From a checkpoint of a small sound classifier.
Model: 1.64M parameters, arch mlp_mixer, norm layernorm, activation gelu_tanh, patch size [16, 8], layers 14, width 160.
Data: trained on acted Russian speech (Dusha), 26041 training examples.
Rows from block 6 of a small sound classifier, named by matrix and row number. Rows with one number belong to one neuron. Each number is 500 + 50 x the weight over its row's rms, rounded and kept within 0 to 999. All counts start at 0. Numbers have three digits each.
Before each neuron's rows are labels from the 100 clips, of 14848, where the neuron reaches its highest value: "responds to" is what is common among them. Only what is clearly more common there than usual is listed. The data: acted Russian speech (Dusha). In brackets: how many of the 100, against the usual share in percent.
# fc1: MLP up (model.blocks.6.mlp.fc1.weight, 320x160), inputs 80-159
# fc2: MLP down (model.blocks.6.mlp.fc2.weight, 160x320, transposed), outputs 80-159

responds to: emotion: positive (45 vs 18.6)
fc1.92:470478471483487513537548445558508432548481477530425496495521584498517495485495555522555476454499461540488511555479496526521527549487481522551477485482448491525591471530500672427493482568491506522534607508513405490470551548506493496446459532
fc2.92:512515579509430456560480521563509509435546546461445507659480602495481483495491637483467541470549531520485465502502465505417553512513516395519472444489453493354494511517650589463493477494508567519463560578576499519498506491482586587472480533

responds to: emotion: positive (49 vs 18.6)
fc1.142:444460620495498530545497497457457483483461447496538527426514525464519471466471524456481480450502460574568487399483543537398476590548536632492531446458467352519523501540505415469585511508506409446548545486448523464515501491557576455498527630
fc2.142:513561445508527442506478525507508449420519451403495549570542526554611446541508461519541509556466472422525499522528475511540467592526635421476518545529586499474499525505515473432405527450522539578512541567532472536497480541441468457616481499

responds to: emotion: positive (51 vs 18.6)
fc1.113:419608541447483494590686521535491480504506532538455554418599478558482537541514507549456456457491416526473504499480472597526436499499596475384481482509474438469509505525431572426456461531457546479512598464523503529534543455524553510486473511
fc2.113:579394517448484624594550411489516467408553469468472471569603463498517502533614488439513527534519497459481461585464476444464582547539475418548381499511567563570516514508596510478517570507456586567508486532525463503504520364565422556530469470

responds to: emotion: positive (42 vs 18.6)
fc1.159:385558497474513456555532541529464500502479514476539534460543521561517425536558446579592463555557436501461462507525475561623419494441586413504542508538586455534459431619492548454453480473513426548496527457526472481448466469540506556524480484
fc2.159:446442472525497585480478479493554433531605481509511563481510540505676519494452514533456443544507547482448494538533449488497542483487491483577496519553547510479448444535541510565414479465480527519520483569553554542565527440514406506432475552

responds to: emotion: angry (45 vs 18.7)
fc1.264:469521469584555525620472502448458536492510503434513468516481534459453430566502524524570503531449444469558485472506459461499483344540452466470576529533524489535407494411596465511483556532523509495553540425498454436570587557533525556575456475
fc2.264:423537534457479546478511531565532544514434508484514647451515547401486502379492468534498481529476468497364404568441521484523516512599477542495466474571445456476468546550438461524507517469462481459508548512480529484498529463669469564416512524

responds to: emotion: sad (59 vs 27.4)
fc1.248:456470499466595515560456542467516426464369405540497492398474521445582387514597455464475395504507470498493549393504538503475515496505566558447431480532535358503492518616510531437635555527483429481519503523511366487561497472577578497423529582
fc2.248:565546512511444523475509534412456455502480535531386597587494512512511548531477534476574515558516596537561557456555514568548550507486556422432426536465537543486511488501490468488483457521453533621523439584459579473431451518344410513536499455

responds to: emotion: positive (73 vs 18.6)
fc1.152:504559464438532493569645471500497535494473492525457502530561499497563455569563468517558437494524486561456491454449403568495580537514547421440441462530507405502557451498468540466491535556446569495500581472472377434607493524524552459520483535
fc2.152:533518474543466528539473483473589486486466450462491492606633536481434538474439523476581482487489534503543416553463430533514439538504511337553504529541595546449501530499509519478511474437509584534534471467513530495503465458434523511600439538

responds to: emotion: positive (67 vs 18.6)
fc1.16:518560497447486443525519402509520420511530481496452489548583447502543515523549462520657531501544444466471486527468424468595521536482520417498453524547565516498453406524511510488479625472411577563516548467519456438497442468557561491549434511
fc2.16:495546434485470455548363407458609419441547409483509503557560550516501542548485525479526493566512611538330456586537401560608455546475519407541550474583508494464440477565464521559419456503524522479434500512507508521443550485540539517517462426

responds to: emotion: positive (49 vs 18.6)
fc1.151:394595549478528450592538493549489511505483511455505566410528512500433507528545519576467420521524407511511480532454473537541373445527533544439523513506498405478453469521375586419477472464479571548499567501581514520503549474543545566533421478
fc2.151:543462483534474600577513476505530516517456466434515492563536536481601561488578542463445422587419535470504442577460463383461541542533471444551423468503530533565654530577572458498500484444526551509506475515522454503516428441525460540472444405

responds to: emotion: angry (43 vs 18.7)
fc1.11:581437481521564504564548542611451445645419532454487502527499595511557519457506535564515502527487389568475431431467529509499514478469500432505485566478471509499513507534528531458483474502498397561564500480373445465520504520490531523508449463
fc2.11:421487604488547421383468504407469482613440461469540577395431533482467534509587519571563462530589472466501445538424523401394469446495457550527498473550453531494456516489546559511559452483501476481514455432496574444527501508461516530377485476