From a checkpoint of a small sound classifier: 7600 steps.
Rows from block 2 of a small sound classifier, named by matrix and row number. Rows with one number belong to one neuron. Each number is 500 + 25 x the weight over its row's rms, rounded and kept within 0 to 999. All counts start at 0. Numbers have three digits each.
After each neuron's rows are labels from the 100 clips, of 14848, where the neuron reaches its highest value: "peak in band" is the frequency band that holds the peak. Only what is clearly more common there than usual is listed. The data: acted Russian speech (Dusha).
# fc1: MLP up (model.blocks.2.mlp.fc1.weight, 320x160), inputs 0-159
# fc2: MLP down (model.blocks.2.mlp.fc2.weight, 160x320, transposed), outputs 0-159

fc1.143:506488496508483505508528527456512478479433551476500519486514469518531524529454515496474531477456471517511510539497507527519483508496507488515475527515513488490511518551489472500457532502458498501506467479543426503519478508517472487499519533481489479554469509553526511435519473525505500464471517521504541453486498530513497450517505498494491487487488481521504482515533550515481506498476521507493495503499520470508487485514470494513496510527533508517464492512523482505554526464447493
fc2.143:498490496503493489511484533548491503470508489500529487493499515472512476517502493547426484498509485537479472511467471457497493491525483507510474436446477458522550508515544543472502506573528532480490522504496516520441507510508484495536458515519548495482490504495488530524476486452515481507514505471481466499501487501498487513489482547502497498478476521487470509496506512529463513465451513502451483510536500511496498526525548522495510529499496501525517534537493494510492447473542514
peak in band: 4000 to 8000 Hz

fc1.306:502524520515463519490528472524514502506496502456494462494508493525512445488510476461486524536493505504466499446486480490504541503465508513490481504509478468490491538491510472530522518506503505507525518523528430518469503507478487504515542500509502519492501485516531496526470499559548512490490571529527511491513518491546502492546530551493501475508467487505504523516526572487551545504523476507501518503502499534516548494463503463476485455484539476486520479468461478477501515518517489
fc2.306:523416485491480519493486532496490466515507460480490533453540461441479496502512540520499525501493512491494479477491536521512513547476470465518539539461528465481482495550492492470449525520528495491455459486484495496543531473485497498501533511515542508482514465500519492492516496476492465530504501514465504537506494557463491514496505486491533483497530491478517500448469501509533493484542518514505513507519511489508495491493507505498487497501462490472532473544521514511512503555512552
peak in band: 1000 to 2000 Hz

fc1.12:471487504528459496465498490476464517514509503527495570488519466531524476497462490465440489462486544526536465508521465434528491484498531519514540499510481482477479525475503421484497477477516484496527495514499499547520502529499496504532506500485513511529484484525490504484496515535498481521491531499541500520504522511502511437519526554502480475478530460499504491514519493471531480497466490511491511517520468507489514501495516517529483516505522486510433534476471440487499500463505516
fc2.12:500501506492512534489462485522518501524494464485488486498501556512557498473528516485498513522507496501511511497505545462461517487556476490494475550510493496488493464437462531487526503488480530512452481495517476510505494542536549517455532518508515482503459497512508472544482555541454494497535457517478502504465546506504508499479475488535490495509470507517484480513547525471414531452499489522517502519490508475486511501509475496502509527503518509469512469451478502500494495502507507
peak in band: 1000 to 2000 Hz

fc1.156:506511505487477494486460479480506506506522520482478527472549494545505461482524516494506464516500494517521496477522516548513450551488502476540473489469463508526511494418484475487511509529517485484508492461540491481472473480452531476496519552537461491524492513492507519541497539533452508470499522486507502510481539519477527497496498460488462496528474511510516488496501485463465517546522479471505524526525483552510511540504505515513485508526541535468477510534461498512537521499489508
fc2.156:487473475454498451505439438491462506515502534514488493494512536538481477482460501502526495494489487504491500496493511472511502516471508538548503517507458460522541514518506467449525502450508490500502529469489485516525494488467511501507521515460506479476522428474505530493485485499509493501480510480539496477469491504492494515527506472470559491536522464503510512467543492471511537525497497482542461479492440518505495534498540478488537523497514528508540496527539507481499525526535509
peak in band: 250 to 500 Hz

fc1.26:494533475506445472507487470476522528519475523521464513523488496477525467495477510479521503534504521501525497515528493517507485487502491516506523478443478511509487490515464477511522534450552500507443548496581483498519505536471509514491517523445505472559511510469494524472501501511494499514501532486483461484537520485522475476481454524455470509513532451516508505480484473473509470481498468467529569526503501509477515504489500507490490501488523529538475510492490500479533489476482546
fc2.26:520543511442492530479520469510500468472505492483532494505496494530517524488459497479474498522503489517550493482505515485490508498539522521498535474526496504527535466484489497485554523520508488473478512432478508487494470463518508515486458531471447507454502583524533510506503530484444508506495475467511494464540500487489509540505511492510478460466483504471502501438576523492528480520523522509504469470549511499517484503483509488521512472519481500495506504479510513488478483525484505
peak in band: 250 to 500 Hz

fc1.272:484511458522472454476491492462520515516485538468496488548565499471502489490520495476451492517501473478478512497528510483494509519454516468509505536488496505502450531539504513463495492491513457519506531499537562561502478508503543465490506496542511460539519494508565487473505496532516523479488502475485473473495488484498506466511496517468472528525492484529468504494536467461479532512491505505478510512519491483516468523475522520468467523499496540486497473519502482503524499560550489
fc2.272:522478463513512468563515512515497520456492489454535496476509503465531520489484477513451524507505464487530488506527475500484538486519470489499485571517529541480505526505499511490494508496467497500515520462485498500461511537450528495526526522482530482497538482513479493502508476529485515470536488527495504506491457516484490515504495547455491520521508463519486497525518486496521456456471520488514470487475527483568517505434486443516487488481560495527531499512493522507493506531512520
peak in band: 250 to 500 Hz

fc1.29:499481510504489497460495521521512488543474527486507516532544506442517485521482476492496483484513532493477519432480473519482493497532476503475498510463495484510470482446503474514458502498538487525462511501501553481542496485509507483566528499499496491502516519499499425494530536496456483493496523473502506484525494485511486525520510510495481488505454517462466491489464534500464548503535497491495536516514493503479510479456479554481480548511504541525498546527553504517540474486510492
fc2.29:487554533533532495485479506513494528457484536503529494499516479518478501502515554475469519448481474497514503499476512528491488511478545527518477523570478501481482506457497461470491494478554478479514517517467509493525513502522451425483501511501492449545467519518503524517458470530486540521535506482525528500516496481515505488492497498478492515522496468534507499513509482500519531533511522510498478540572526505496513479485473478469505458482492491506493462465500528537508494464509498
peak in band: 250 to 500 Hz

fc1.39:512476507493494475476508534558517535504480495493531507517512507483494500477496464495509500520441553503484480492549493437513500498457489446539488532480529418505494484512469432505503496472484509496473531519519496481526509475503478497526521496475508458472515509507521456518469499525523520506507534511476497489520478517536511481499517493518515510524492467515499473452518504510508604500485479486529489485511503514513515494508537540498476501504518531531489485492463467510536476485488503
fc2.39:486499527475502497534506478500500484504472510521487509512511517528543514526489441509559475496494531518484508521517513502541481481508506463497512490483439517484499474523498484495459516487533462495518527494485525469541529493497492503542461516464512495491529507513530485565515527495485504462477443510478467486571494480499487474505429516503475479508513525477485466456500524496489500474491483447486502484497465505499506525506508549470486510447510539510464451499540478530474504505488480
peak in band: 250 to 500 Hz

fc1.147:508492514477481474498487445564518500506487479500485482514541532540504464455501484478502495508494519503470476513479518514504507525476498461519498523553457469513496491493514461541550494482553494519535468507470509579487464474518512446506517443521439475463476508537535508532481472520518502505481514508518479495495488499510503504495523476467510538521496526491528522479499510487505531544504470462517504481521505499519552485502503495504506462502557485504536493500492463476496518478497513
fc2.147:495503477515494468486517478461491479497479515507470517520467509481460479511497551506554483548495555490520482479517508534490502539469511506495541469518488503507507525518520489499500485507514477481540522516489489468517557494473471483508514476461490558517520525488494474453565535490501473489449505543514461498512496445475523511506538528517465475512526501518502486503456531535486442508502524506527486476463481531521483482508493502481481538504473483457481509525494457483482506502530469
peak in band: 250 to 500 Hz

fc1.134:515502474462518518484447505494446538520524539511485521515504500513477495491533473498503491474514472496521525521489539513519503470515501499536526511436509507503505466534481494498491467530479523503503489503487514446495503476486527417488509507554471539480472517473478491545504489493482507510467509487470486497480512499576494490565480507458497484528525482520510530477470481490483519476487533479493510493487494480542548525477485482437471551500496471479488517514506480467510501530498502
fc2.134:483527484533480537448503519472502493470469495491497486540506517505498473509513522516481495522547490463491480511520496523499481541570536482478499484489499471485508510454496504483502495518477504504523517469479479532492480518506480506495551505483464513529492502529478483526497532487501466483525470501532491483483482528493481519474523537502513498482456558464503516528472536533484480521530491567515502509454467448495515503533461451510524522494455486553475535510466529476455510523489482
peak in band: 250 to 500 Hz

fc1.148:493520501477498512506484499506496525526504505524429531481496490492515502512468506507503503487506511493487507513520460485514485476511482482512503469521487442518473542548453475505517487536480502521481525516492483486513552539509473507482514482466504493474513476466521523475458527485509455553482496485508481487568479507558505484501503517480466523506506484493526520474468508483529554510473486514495489525509527510458475531503466499507464455490481529505526555511568509467504459530486554
fc2.148:520463498473497483454518464516519546466463517525459503546495531518493503503519477447475512511540479474479477485491495478553485514507480493496517478473511486480531462467532494489518547524432507505524464476521486509499501478508492506509489498516504475531497482511509524545528467462489532507510503524525508511486454485504513472518481498499510503472507511484477532499517509552541476478471527580559494519530534506502501504513464474497505490515509450516492452494533509446519476507506497
peak in band: 1000 to 2000 Hz

fc1.50:568472504510463477510506491543488511524521469528464462470466499505491485492522489510486540505499483479500510487469488520522539466477491507477501444480533486518475493482508475538496508506530504520487485460506493481468486470478503442525490555506470509515494464492558456522525511550477505506511552502504523452533487502532482555525540540465529508487510511494526475502522482478513523509515477505491490518477496510524535517497501497483493501438534494478509446493500506505510517475508561
fc2.50:497496510475513501559507463469503466457495467501506511518474526463486517504487544474539483487511518465509505468504487476568518497517438506491550519546503528447498527514480494478507510479458523529489462541492505484479500537483501511516532493521456516483489500511464457514477484471511517458512516489493494546559494509467532521501435514556485464466523472481515467474501544505526500511538548493516493517488482507499507511503493492501465490464498503517474525488514489519501498508495518
peak in band: 1000 to 2000 Hz

fc1.49:480529536471474506452472466495508528537511511514501517480509475508510474515471490485473494516484509523462510504500462504504476516471538487545511478474468481552514516455481441496498496502531486498442505474517487534492494492488504521542559516465488449501495500490474538503477537533475513467506523469558533440500513516516472509519519478459485505507496497504496479512479532453500512479522466479490523535528483550475515508492518500536480529507534494473451506524496504512528505502466539
fc2.49:501479500503465500474468487533499488517503525508467502472471547500465506468427504523527467496525467490506482502554441544494531533486517448501499483463492475558482505483491483519519507491532513514500516465502491558500509474503512496483545505497505515515519555508521518456471478515464498461501500519547511534476535488487497476522524485514498534509488513495481498496475482508473545434491512500505533485497502523465529493489539527498504496454530485479490533555499528485523508483525501
peak in band: 1000 to 2000 Hz

fc1.103:510484483492492517520516493469485493543469503494503531481525523504486472531528486514524468467500510490503509537463507508501498488467530475493490506547471483515521484485477480457478457494504486500473456471516514549507575533558510505478531475519475501517470492539485470482529522509498458510493484502570577484474462509499511454565517452467495488490502490466498498517529531499437492479499496471516491496492507502512503483518524498537491485484554483516497484511509525508495463492511502
fc2.103:494485540504527507519462482474440497470459481491506508548502543541503474509460511516491521507534473520496491488484468466502510450512507499493528527498486474523524492484534527525517529464510474531522553495465483492543482522513536482498456516518483470526522488495531530491492499484483445476473469480509484454484529500475536497510514524511524470495523508490482491582511492482486458538474503486550490511486500485500457478511536524467520517513473517477527465534491517481454511507490496
peak in band: 4000 to 8000 Hz

fc1.56:511528463505478504506460510494540475504472529495511472510529462484447505488501471493458513484494501494534521520510450475511498488451513485530479525532484495479476502532519444514482445508480485510515495510478486526490490497506501486499464444473520540461491474506515469479535537473493512491500586497494527478504483539544511477491526518506491497513485496514517566500512479518476541500484472493467511517508535504536565482508520493483480518513505474485424512484503508496494491532519521
fc2.56:463525507543518529514492573493523486472523525493519500491469525483469481522491505500503548491546509500520465475518505484496485455538500502507487474487543499513484508445483482474505546511500508499463514470533495514441507495536486541494511523491484498491518509492507502508483539500495502532562417491487458490475524498496496518435508492520486498484458508468494454499489474522523497549517509498510504502510509492475479498544513467502477507462478491473525506492478521497423526523490506
peak in band: 1000 to 2000 Hz

fc1.254:540518508483495523514465475555542456504547506519487504497568516506511500506517494483498471480497517491445517505508548507486493529489477441487507532522484467528507414487483515494524470457552486506487501491490510550502465480519542508487492456502536478471531481504529492513517477491502510491487537454521516530494493522514499504470496467469491502494502507477507511477462508514497524518501501492491468477531516491463545480507506500472502501495569513513531501534504473483555490488464505
fc2.254:484505520478530443491508488528503507509498525527518467518492428526523502507509504471536482503490529504498536491496549496493484483478503522456529460476497538555535498486528517495529515514530494517513522509491525463530500473492520503544476453442512494482505513493509467494522516462516504495449527515532465472521532505528514485480488489498506457498501523492483498516489551519470482496482522451485489443457524497499507491489501503483477548478505494474424479512539445496505501503473484
peak in band: 250 to 500 Hz

fc1.246:478466508508503509482507480500486495539447516511500497506532536454474475520479487533492504497495507525473461502498506500493475504495490498500476497517469488537508489474497462503467493517475468532494486506480555523540466404492488501534532479523479566523455507512503437488518519503503477517498518487485481528497508517517511509490535522509489529529499494433513520435502526472473494524507471508494517518562504500507488498520492548490510516472512478507532503476506477498498467515441546
fc2.246:515466461499521480509481500485499523500479542520474484500507489540508511525469541484498466495483504509515546502481491482475496522501512525492478505522510530472513525486514487474514486534544503533505510484548534525456474535514480491545448454485491507475478445480518548476477506509509461511518445480533533469483514510499529502448522529525512485492551490497493517466498457533540504546484510504513495555516512506519509521457469533526475488495438526481516466497482526501501494474474486
peak in band: 4000 to 8000 Hz

fc1.252:504543543497517499499455520512489528510497504511474478492464521543519487514488476528486471508483478508499530480498468509512480480492503499498501510507510446532538557480469503484541488540493501499522527474498498530512546511485484536484554468431544487553519493480518492484511478523525473530513475451524505503531533476475482495499495500475434493531469505467505520501472520524483490511509507472473475520547486520464458492493484526525491475461476509488505522499527546505485470518479556
fc2.252:494464520495501520519526458501529531454492490509489497548459483469468536472521483465477519497475502474506523502498490483542482516491491508484528513520541530471513514485487520537512515488481495511499490557484518489513527527505456510470470468495478497487482495460458493527506478461510526499508514559508500544531484505509524462537468473528531487483501499478500526459529525507564505474484506526540530527497496474535495484503459547516504472492499499506468503426535531516473475497524461
peak in band: 1000 to 2000 Hz