From a checkpoint of a small sound classifier.
Data: trained on acted Russian speech (Dusha), 26041 training examples, 149.4 epochs.
Rows from block 11 of a small sound classifier, named by matrix and row number. Rows with one number belong to one neuron. Each number is 128 + 24 x the weight over its row's rms, rounded and kept within 0 to 255. All counts start at 0. Numbers have three digits each. After the name is the row's rms in percent of the matrix's.
After each neuron's rows are labels from the 100 clips, of 14848, where the neuron reaches its highest value: "strongest on" is what is common among them. Only what is clearly more common there than usual is listed. The data: acted Russian speech (Dusha). In brackets: how many of the 100, against the usual share in percent.
# fc1: MLP up (model.blocks.11.mlp.fc1.weight, 320x160), inputs 0-159
# fc2: MLP down (model.blocks.11.mlp.fc2.weight, 160x320, transposed), outputs 0-159

fc1.212 108:140126193141118096132141128133137179151140145107130153074142094110149136120140139121135180130126123086152107121100087143127151160117106115109122139176123121124129147061131127169117105116113126128128121160105154127122151107100123147120133178127114081147116185101076102162119122145095119113122112103092131096144124168129131116113075170115131115109116108116111121129171074098177104138160117149141150092169112168161139130112128127147113140142146137133143142170132131151095122121107123
fc2.212 098:121139131108127141143101096119119113118129119167149145171129108162154144115089139118144120137122116111127130164152118137109138108150101135114135117121104145172132127129143161118130153133118152132134071139119156150148101115109125104126162101135083106103118150124119162068124128072126133139106165144091186118164147152121096094134094140130113072110106150145109080122130146160131123107133160076146108193129148129131151128084130178085140139082159145092133098144143113104164109142127165
strongest on: emotion: neutral (63 vs 35.4)

fc1.101 085:158123124153160125172173164104120156149144174150132083153165122147109104139157165102126133122109115177135132132089115119097117135114159125116141115119131151114129083087151121140101150118122171073121113130088133127130119150125108133097105126108089133113132106124135167135126179117121113116130098109104171107124150139141124143099133095105127159124169134130133121088175120098126117167153090086183110099162089143114175138136110125087145134133096137111140115139114154135080122078141125
fc2.101 088:123158144104098146106151100111107123143112114101147125154107105106097155140140125174150126118106123105115117113099144119166168123162168157127140105114096128103129128150110080125118154145128160154088163140128124122104119128138192106121136095146139142091123123099113112129114109116172127190129141129109149122063135083107127134147137100112123136166111087133150121118125122160097155115106127157101114178098134148147149138149129119198100103121118168089160095113140095108143112174106126
strongest on: emotion: neutral (62 vs 35.4)

fc1.3 116:183156106124126117094136108138163153155149123138094144142147143108105119115143105118122148103086149100136133129127145161086138138117138131128159140123133107082113094151081123118142157100153119108134179079167123101147150157125080145131104123122138151115123129155105133154139145099126154133100091122152103129132155087141130120129120090121195137140141104104160123096136160162149117159115151147124160109112099123187154094168149136117160093119141129148122102112133164127173131085098075
fc2.3 153:152087142131150143073101155122117107141166092108145132107116105163159140128139124154127129155136157127147069122147136129164094107131143128142103109107117111181139176172130162151066108157092129133134089119144122117102094099135187146114138150117153153128144134073140129121087112166088141160147117101112106135119113122138093162112105145117125156129138141131142100112121104108102179111150110142069121143124137140121146156141141136150087122105109100093123120170135138152119138147148163
strongest on: emotion: angry (65 vs 18.7)

fc1.162 109:138131128127089117130126175120100152107125158141076117143134164135120107115116167089140081148101102119096109134162101124112128151086139122160134153153126148109143133138116136161130182150186140137156126120092119133121155173140098146119131138124132099159130155131166147181160149120134138074090159107110106108153186139131130125118119143135124105130111069146137113140168139108138138147094146103162127137140148089120152165107090137093087095148131152131091102141143102125151110090126124
fc2.162 114:130116064155120124116145101172148106118144124140117103122158083132112107152160115154154109153133141145124123164110096136138112120154148114142129102151132118110133161148109125084156110079121118122137166074107100160126145124153126128121123169135084146151129113126108121125129119155158119191178107134127092092108099140120117156155074138118109091115148145106162159053134140139150154129135131158132146117129097127139114082154153156124153136147103125093106139143120157157081122080142117
strongest on: emotion: angry (57 vs 18.7)

fc1.15 109:144145133154148142121132066105153197192127100160116131119174116116103113167121099099158151110127090158111167130141131127124110178103106137132123141163116121126120099100130126104136110124130104119072136141147193121153120110113103133120127158113145150155134163116101152145109182089103137128156091122111177125129138175114147125133104121119138154144105094097109185086097139113134107123102098106155136126125115121141128072133097107126123134115111132146138139103125125171129108118135116
fc2.15 106:137120104128119107120105097108139112121097141124125137153096163201168136088162147133131129154153145145117132155111115124114177091153144125125136136140110113110187151105110112128118150159117152155165101164114137144131139119114133142149154144147097110087135136132176139115129118141104115148116165126084172075115118119120121100111144146140170136135120130127122095119129106140096147110120077152093095151092155158159128112148143130107104095094128119106185111103113117045124127147097143
strongest on: emotion: angry (45 vs 18.7)

fc1.257 085:153090102123164104091125131099112128144159135139102121160142167147159094118155134114122092092099116122100151129153155109130155139133118145111148153135119106141092118140109173092117126090138100150153169108163118099156122155122162168102137154102156120144137092134149138184123106081139125135140103112145106132100150164139149137109145108103144139177131082100145101144130114130085132101126135107153079106073151118171134164123166132170130126115126132143161082150088130161130125112111121
fc2.257 082:169103102147124125094139146154162123074150111184105127108098109146111122105162122127154126148119156150159131116162106164141106169124110116109120110107165152062171126122150119177101147116173139120148078161102112135083126121136152114123152138125117144129118132150147124118131140116106129104106165150099092156114137125116111129151140163136102154164098168127124118071106160149112142110123134133087115108162082115132118083147073116134129120137145105177110103135124098100128105146132128
strongest on: emotion: angry (43 vs 18.7)

fc1.173 079:131136123127160127090158083141149165160105138152105106118163134126084131170147117114143150078151096132128124146109136147136114141112151114098131200173132101127155144174129123160127121092126108130118129148126110117125090139120129110094118105182155116127128125137084114105118155112092139101079106149101163116121112090160160111158166123119101141113121108104121160172086131132128102116114120114175124104135160126128190093145146128141112136162142114085172146124134125167148140100145126
fc2.173 071:139124122106140079091145088130159116114117129132129094154082141169180113079138111142124170136109125153129125114135117080097198131151136130162115148145133104121155106114092135085161151127099147152149084168118125120149100134131149142176120170110087099105096122134130123094153131160165107123164134077151147140148163134158103135109150147114123126141130115135113122085140103139131092131148116155134149134151128145141105167133145126123122136137116103102161120077098085077143127122124126
strongest on: emotion: angry (51 vs 18.7)

fc1.58 090:121121144131135075151110122099137139141146157153096112136141126158124087150108133116118151141121139132122149128100124121129094138097138114126114177160089088130116121121111108096138155094143128133179121164108146171108114133138095158156132122114113100146102087104129160105112116070121131084113167119129135102153149161119171143159174115166091115140121124090133108109137118105141107140136105141175172113096157133158163104130084135095112136156159115107164085104124143170156146094158158
fc2.58 074:126180105118105129142185106155154132094107086121144139147102147140130161098172144125078096147096094173111118115119139110110137105171152118172154127136113134165134145113112139152133109113126146115144136100114097099094149132141115128126162173147106139157151091118156100153130151136153140137127124102100094140117155164120085123122081104084172141134141103126121127099114098146122130102091145134153143205134146158107153103095114089114119126078127140118130119132115148094132096127127155
strongest on: emotion: angry (43 vs 18.7)

fc1.4 092:141129101131143144106130119153117160121098121131117135096160118143120133125150145144121121139159112135093134145107136128084142184117133129125083148171131104138118117099124094117093142119112138108174113129145121133097175091164109059158113151118116170122170117165113153126137138157104124095123145133099169131121133123148142130112127146093133110155088118083121145093087103155097147142102150121120135097129178121182152161161128086143126097131166115188175099135109137125131129118092095
fc2.4 104:097148146171131140138128161066131079115125096092125105129104146120142070129142057128092128148093104135166138141076162133120137135146125148113155139097099152171179179129125154168125125132152118096126107094149099155108099111105137137122125120162128124118133086085144135122127099136130113128124145117103136114120104123089139139167170139131191124144138114135116161160128133134134127180156133176130145135104089108132112141141125091159102152124125124098148147119096122100124150132144139
strongest on: emotion: angry (47 vs 18.7)

fc1.227 077:114151103146122144086116093096162138111148111142119123126162142137158127099145178058111142094122120092111133106126138109125116165107155105096135159124111119153157114124140161158149133111112099149175122116137128100160136149098143152127144107138131098179091114145110180156128091055109112141146109116142113114151179150173168124108124108118153115147131148099146104107154114134176102143121157106116125109131102147103150121133136134147102132129122127091125129152098125168177158161138099
fc2.227 070:098085106168173118125163155159139090136134127111116149102116128140121094119124168158118154164136113140125136146151109150102108057100109152083156131111127134122154138155139167191125154107143166139111126112122124131079104122123184104115138131117088136127140147095116146095133131140111096133127138152152114112108140105126085132161127124102113148170094130123100118096077137120160099147090143119111133175135163122094167168134114103136149106141105154108119149161153098099151122146130141
strongest on: emotion: angry (78 vs 18.7)

fc1.48 106:122150090142131121119133110133098169142116130149154097163176127124119148124160143134135112074100128159135115156127158102084131152128150122135125133122147106086121100088116117117121141074137112110150121089153115125111149175156088132120083133136082123081137127159100128117142174119111160093123118118108124093145164124160113147085121077145124108149138108129155129116162135150121173139120091123154140087147124151175170142177139152128167146136133111125114138115156158118114119075134085
fc2.48 123:148126174137135159094125148125128116133128092095134138103118086106127135126127085154137132119117143140136107112110141156163105112130148149145133112148092129140155150155122109143114110150126145145130132111148135111102117105131173140118142115112169154125145070031139131120093132145107144174127121087119125147098106072118088150162112114108122177154134106147140097124096111113114151121190095135092110143155129146074140142143120135187066129140106128078136129135120115118134126137147146
strongest on: emotion: neutral (60 vs 35.4)

fc1.138 123:142093099139134106123123140091137102142158174122084135138120169099122097127159137177130139156136139083142122153124093162113139124128103105139124147053179109113093097145108127115156102100147096095158117130154130170132130120096103128143146148111097133142156088091107106159127168166092115134103097137147159143092106142126129122147094115143103171130133118142124177123117128110109132122160136134117175110087109140123157124123116154149117128168107177134148108100140137150137142167093112
fc2.138 123:123150121144163154110116166100144172137113115184162156133134099086142158126075118120161149108146153138098127130161171123152141152123080172123109145146119144151096172067143112142113079139095102116115157139137148138084156141151148118111108121101116137102123097122142118138116121142115161077125141151117106101145121086119118144115107179121109123158149138134114122147075086105127177069147123158096115123141119136112115149137145127094093107124105140124129087124154129093115135126136126
strongest on: emotion: neutral (63 vs 35.4)

fc1.249 050:153162101154082132071095133138171133144119088128087113131162155143116112120167145058142138126098131121131120130164166120105139125109134107121132147162137134135177109108094124148183118156123144137140146101136095114147130140116174159130112128122166106153133142142149110136160159081164148083144139166098106156103156114125123127102155115125137142159124113146137128100102129131112106132145167135142169128181093096152153127137122110095133149136102105129148134109095154119167147178117161
fc2.249 053:122096113120120109141130132176143103170132118107159120102113129114097154131144141157114112166124121098123087124147117128119090137115119145127137149113168125108076173176139162149078163115142127140097118098125177063123082126112103150116117087117126140132141142078089153122121116111125097152136164137130136119120128153186126150118107161135177103107135113101147133142150147124150162132126144085169105109109155122179126125134127133173127102127132137141144160119133160200150105130115124
strongest on: emotion: angry (39 vs 18.7)

fc1.222 127:118188160129095149126151174147119114071130155116128081123191114163146103125117116105145092116114105146145161166127154086110116121134138150135116117144108113111148089109131138124141136122124129106141165125137095135067116140115124141129107133116095123089169161113142176140109160075099119117128109107114149095144125160150100132126127133090125118152107149153110122148151136135124123159131113086171108115148109189108135174127141158126145153143110119145153095157109164106114113095167099
fc2.222 136:140130177156111138101140131145126118154097151116175153117102091081114189134102109163161101127117128141118111120082155170185142115133142113147147077124108140096110151108120131090100146127108124122107154101123146109134123107142125131119149125094192168119130088074111121129112152133114137151138140118086109118097127087119104126169079119100188167149146139129168136135103107130108136099142121125111118102108169124120128097150113124154123104136165133102123136127131141165123135156089140
strongest on: emotion: neutral (63 vs 35.4)

fc1.186 117:143164107098142076139129148136162129135166193117069116122133126132164094186131159125156110126104117164080136170149085132113106134140139136129111129127108107103106136138124136135098138130167138167099134148148147144079104123073124138141103140141122108128139091117114133126096120120159130100046133119154109137078162170133130119124115145169092117139100097119127118128106105120144153130123131138095106140118152134147152118138108129076135128127148166123144102181148166140130124124121156
fc2.186 122:159127116139120142083114118196113111119143117144165143126131157162112165119136092127097105134174153143123142147121146085098138123150078155140114113137106115108152160155114124131138145159108104107151137110069122141112062102117134120137157126119107129173148117129181145137159140103107160150140086105098123105100139134119124141120110097112149178090141137133126116090133108113131134140138084123139078131150135104085127143115144160108150101104101122079166143158128166123128179113155136
strongest on: emotion: angry (39 vs 18.7)

fc1.20 111:140158131144120156108119124161131164103116153142110141140117193150116156124149157080153163103075130093140115133141158111094139166096104114079124166137155105114126140126111127165145105079123102143132193089139143108112117141137131097116140129120164156179138146161153132164092131102098145138110114116110150152129112118118108117139107117141149076159119091115139142113159091180109124108120141115144155089124131134131154111142129122070159129119166135128165146145134097131137146090096127
fc2.20 098:122123149139107099096090121143130140101154109109114125112146125144167087150117112157125101162141117100120088126163144126119092115135150091155112162144126097122164135125119173125110119131096155128160063153138112139071128121093138123141132120154137134160131077083119156142146084137132141135138128105141138170132107131086111132143137155122084144134147132164126091194132119134130145146115105163093177190158084138125143127114147152180112148166143133104124144119111125119089141146149114
strongest on: emotion: angry (60 vs 18.7)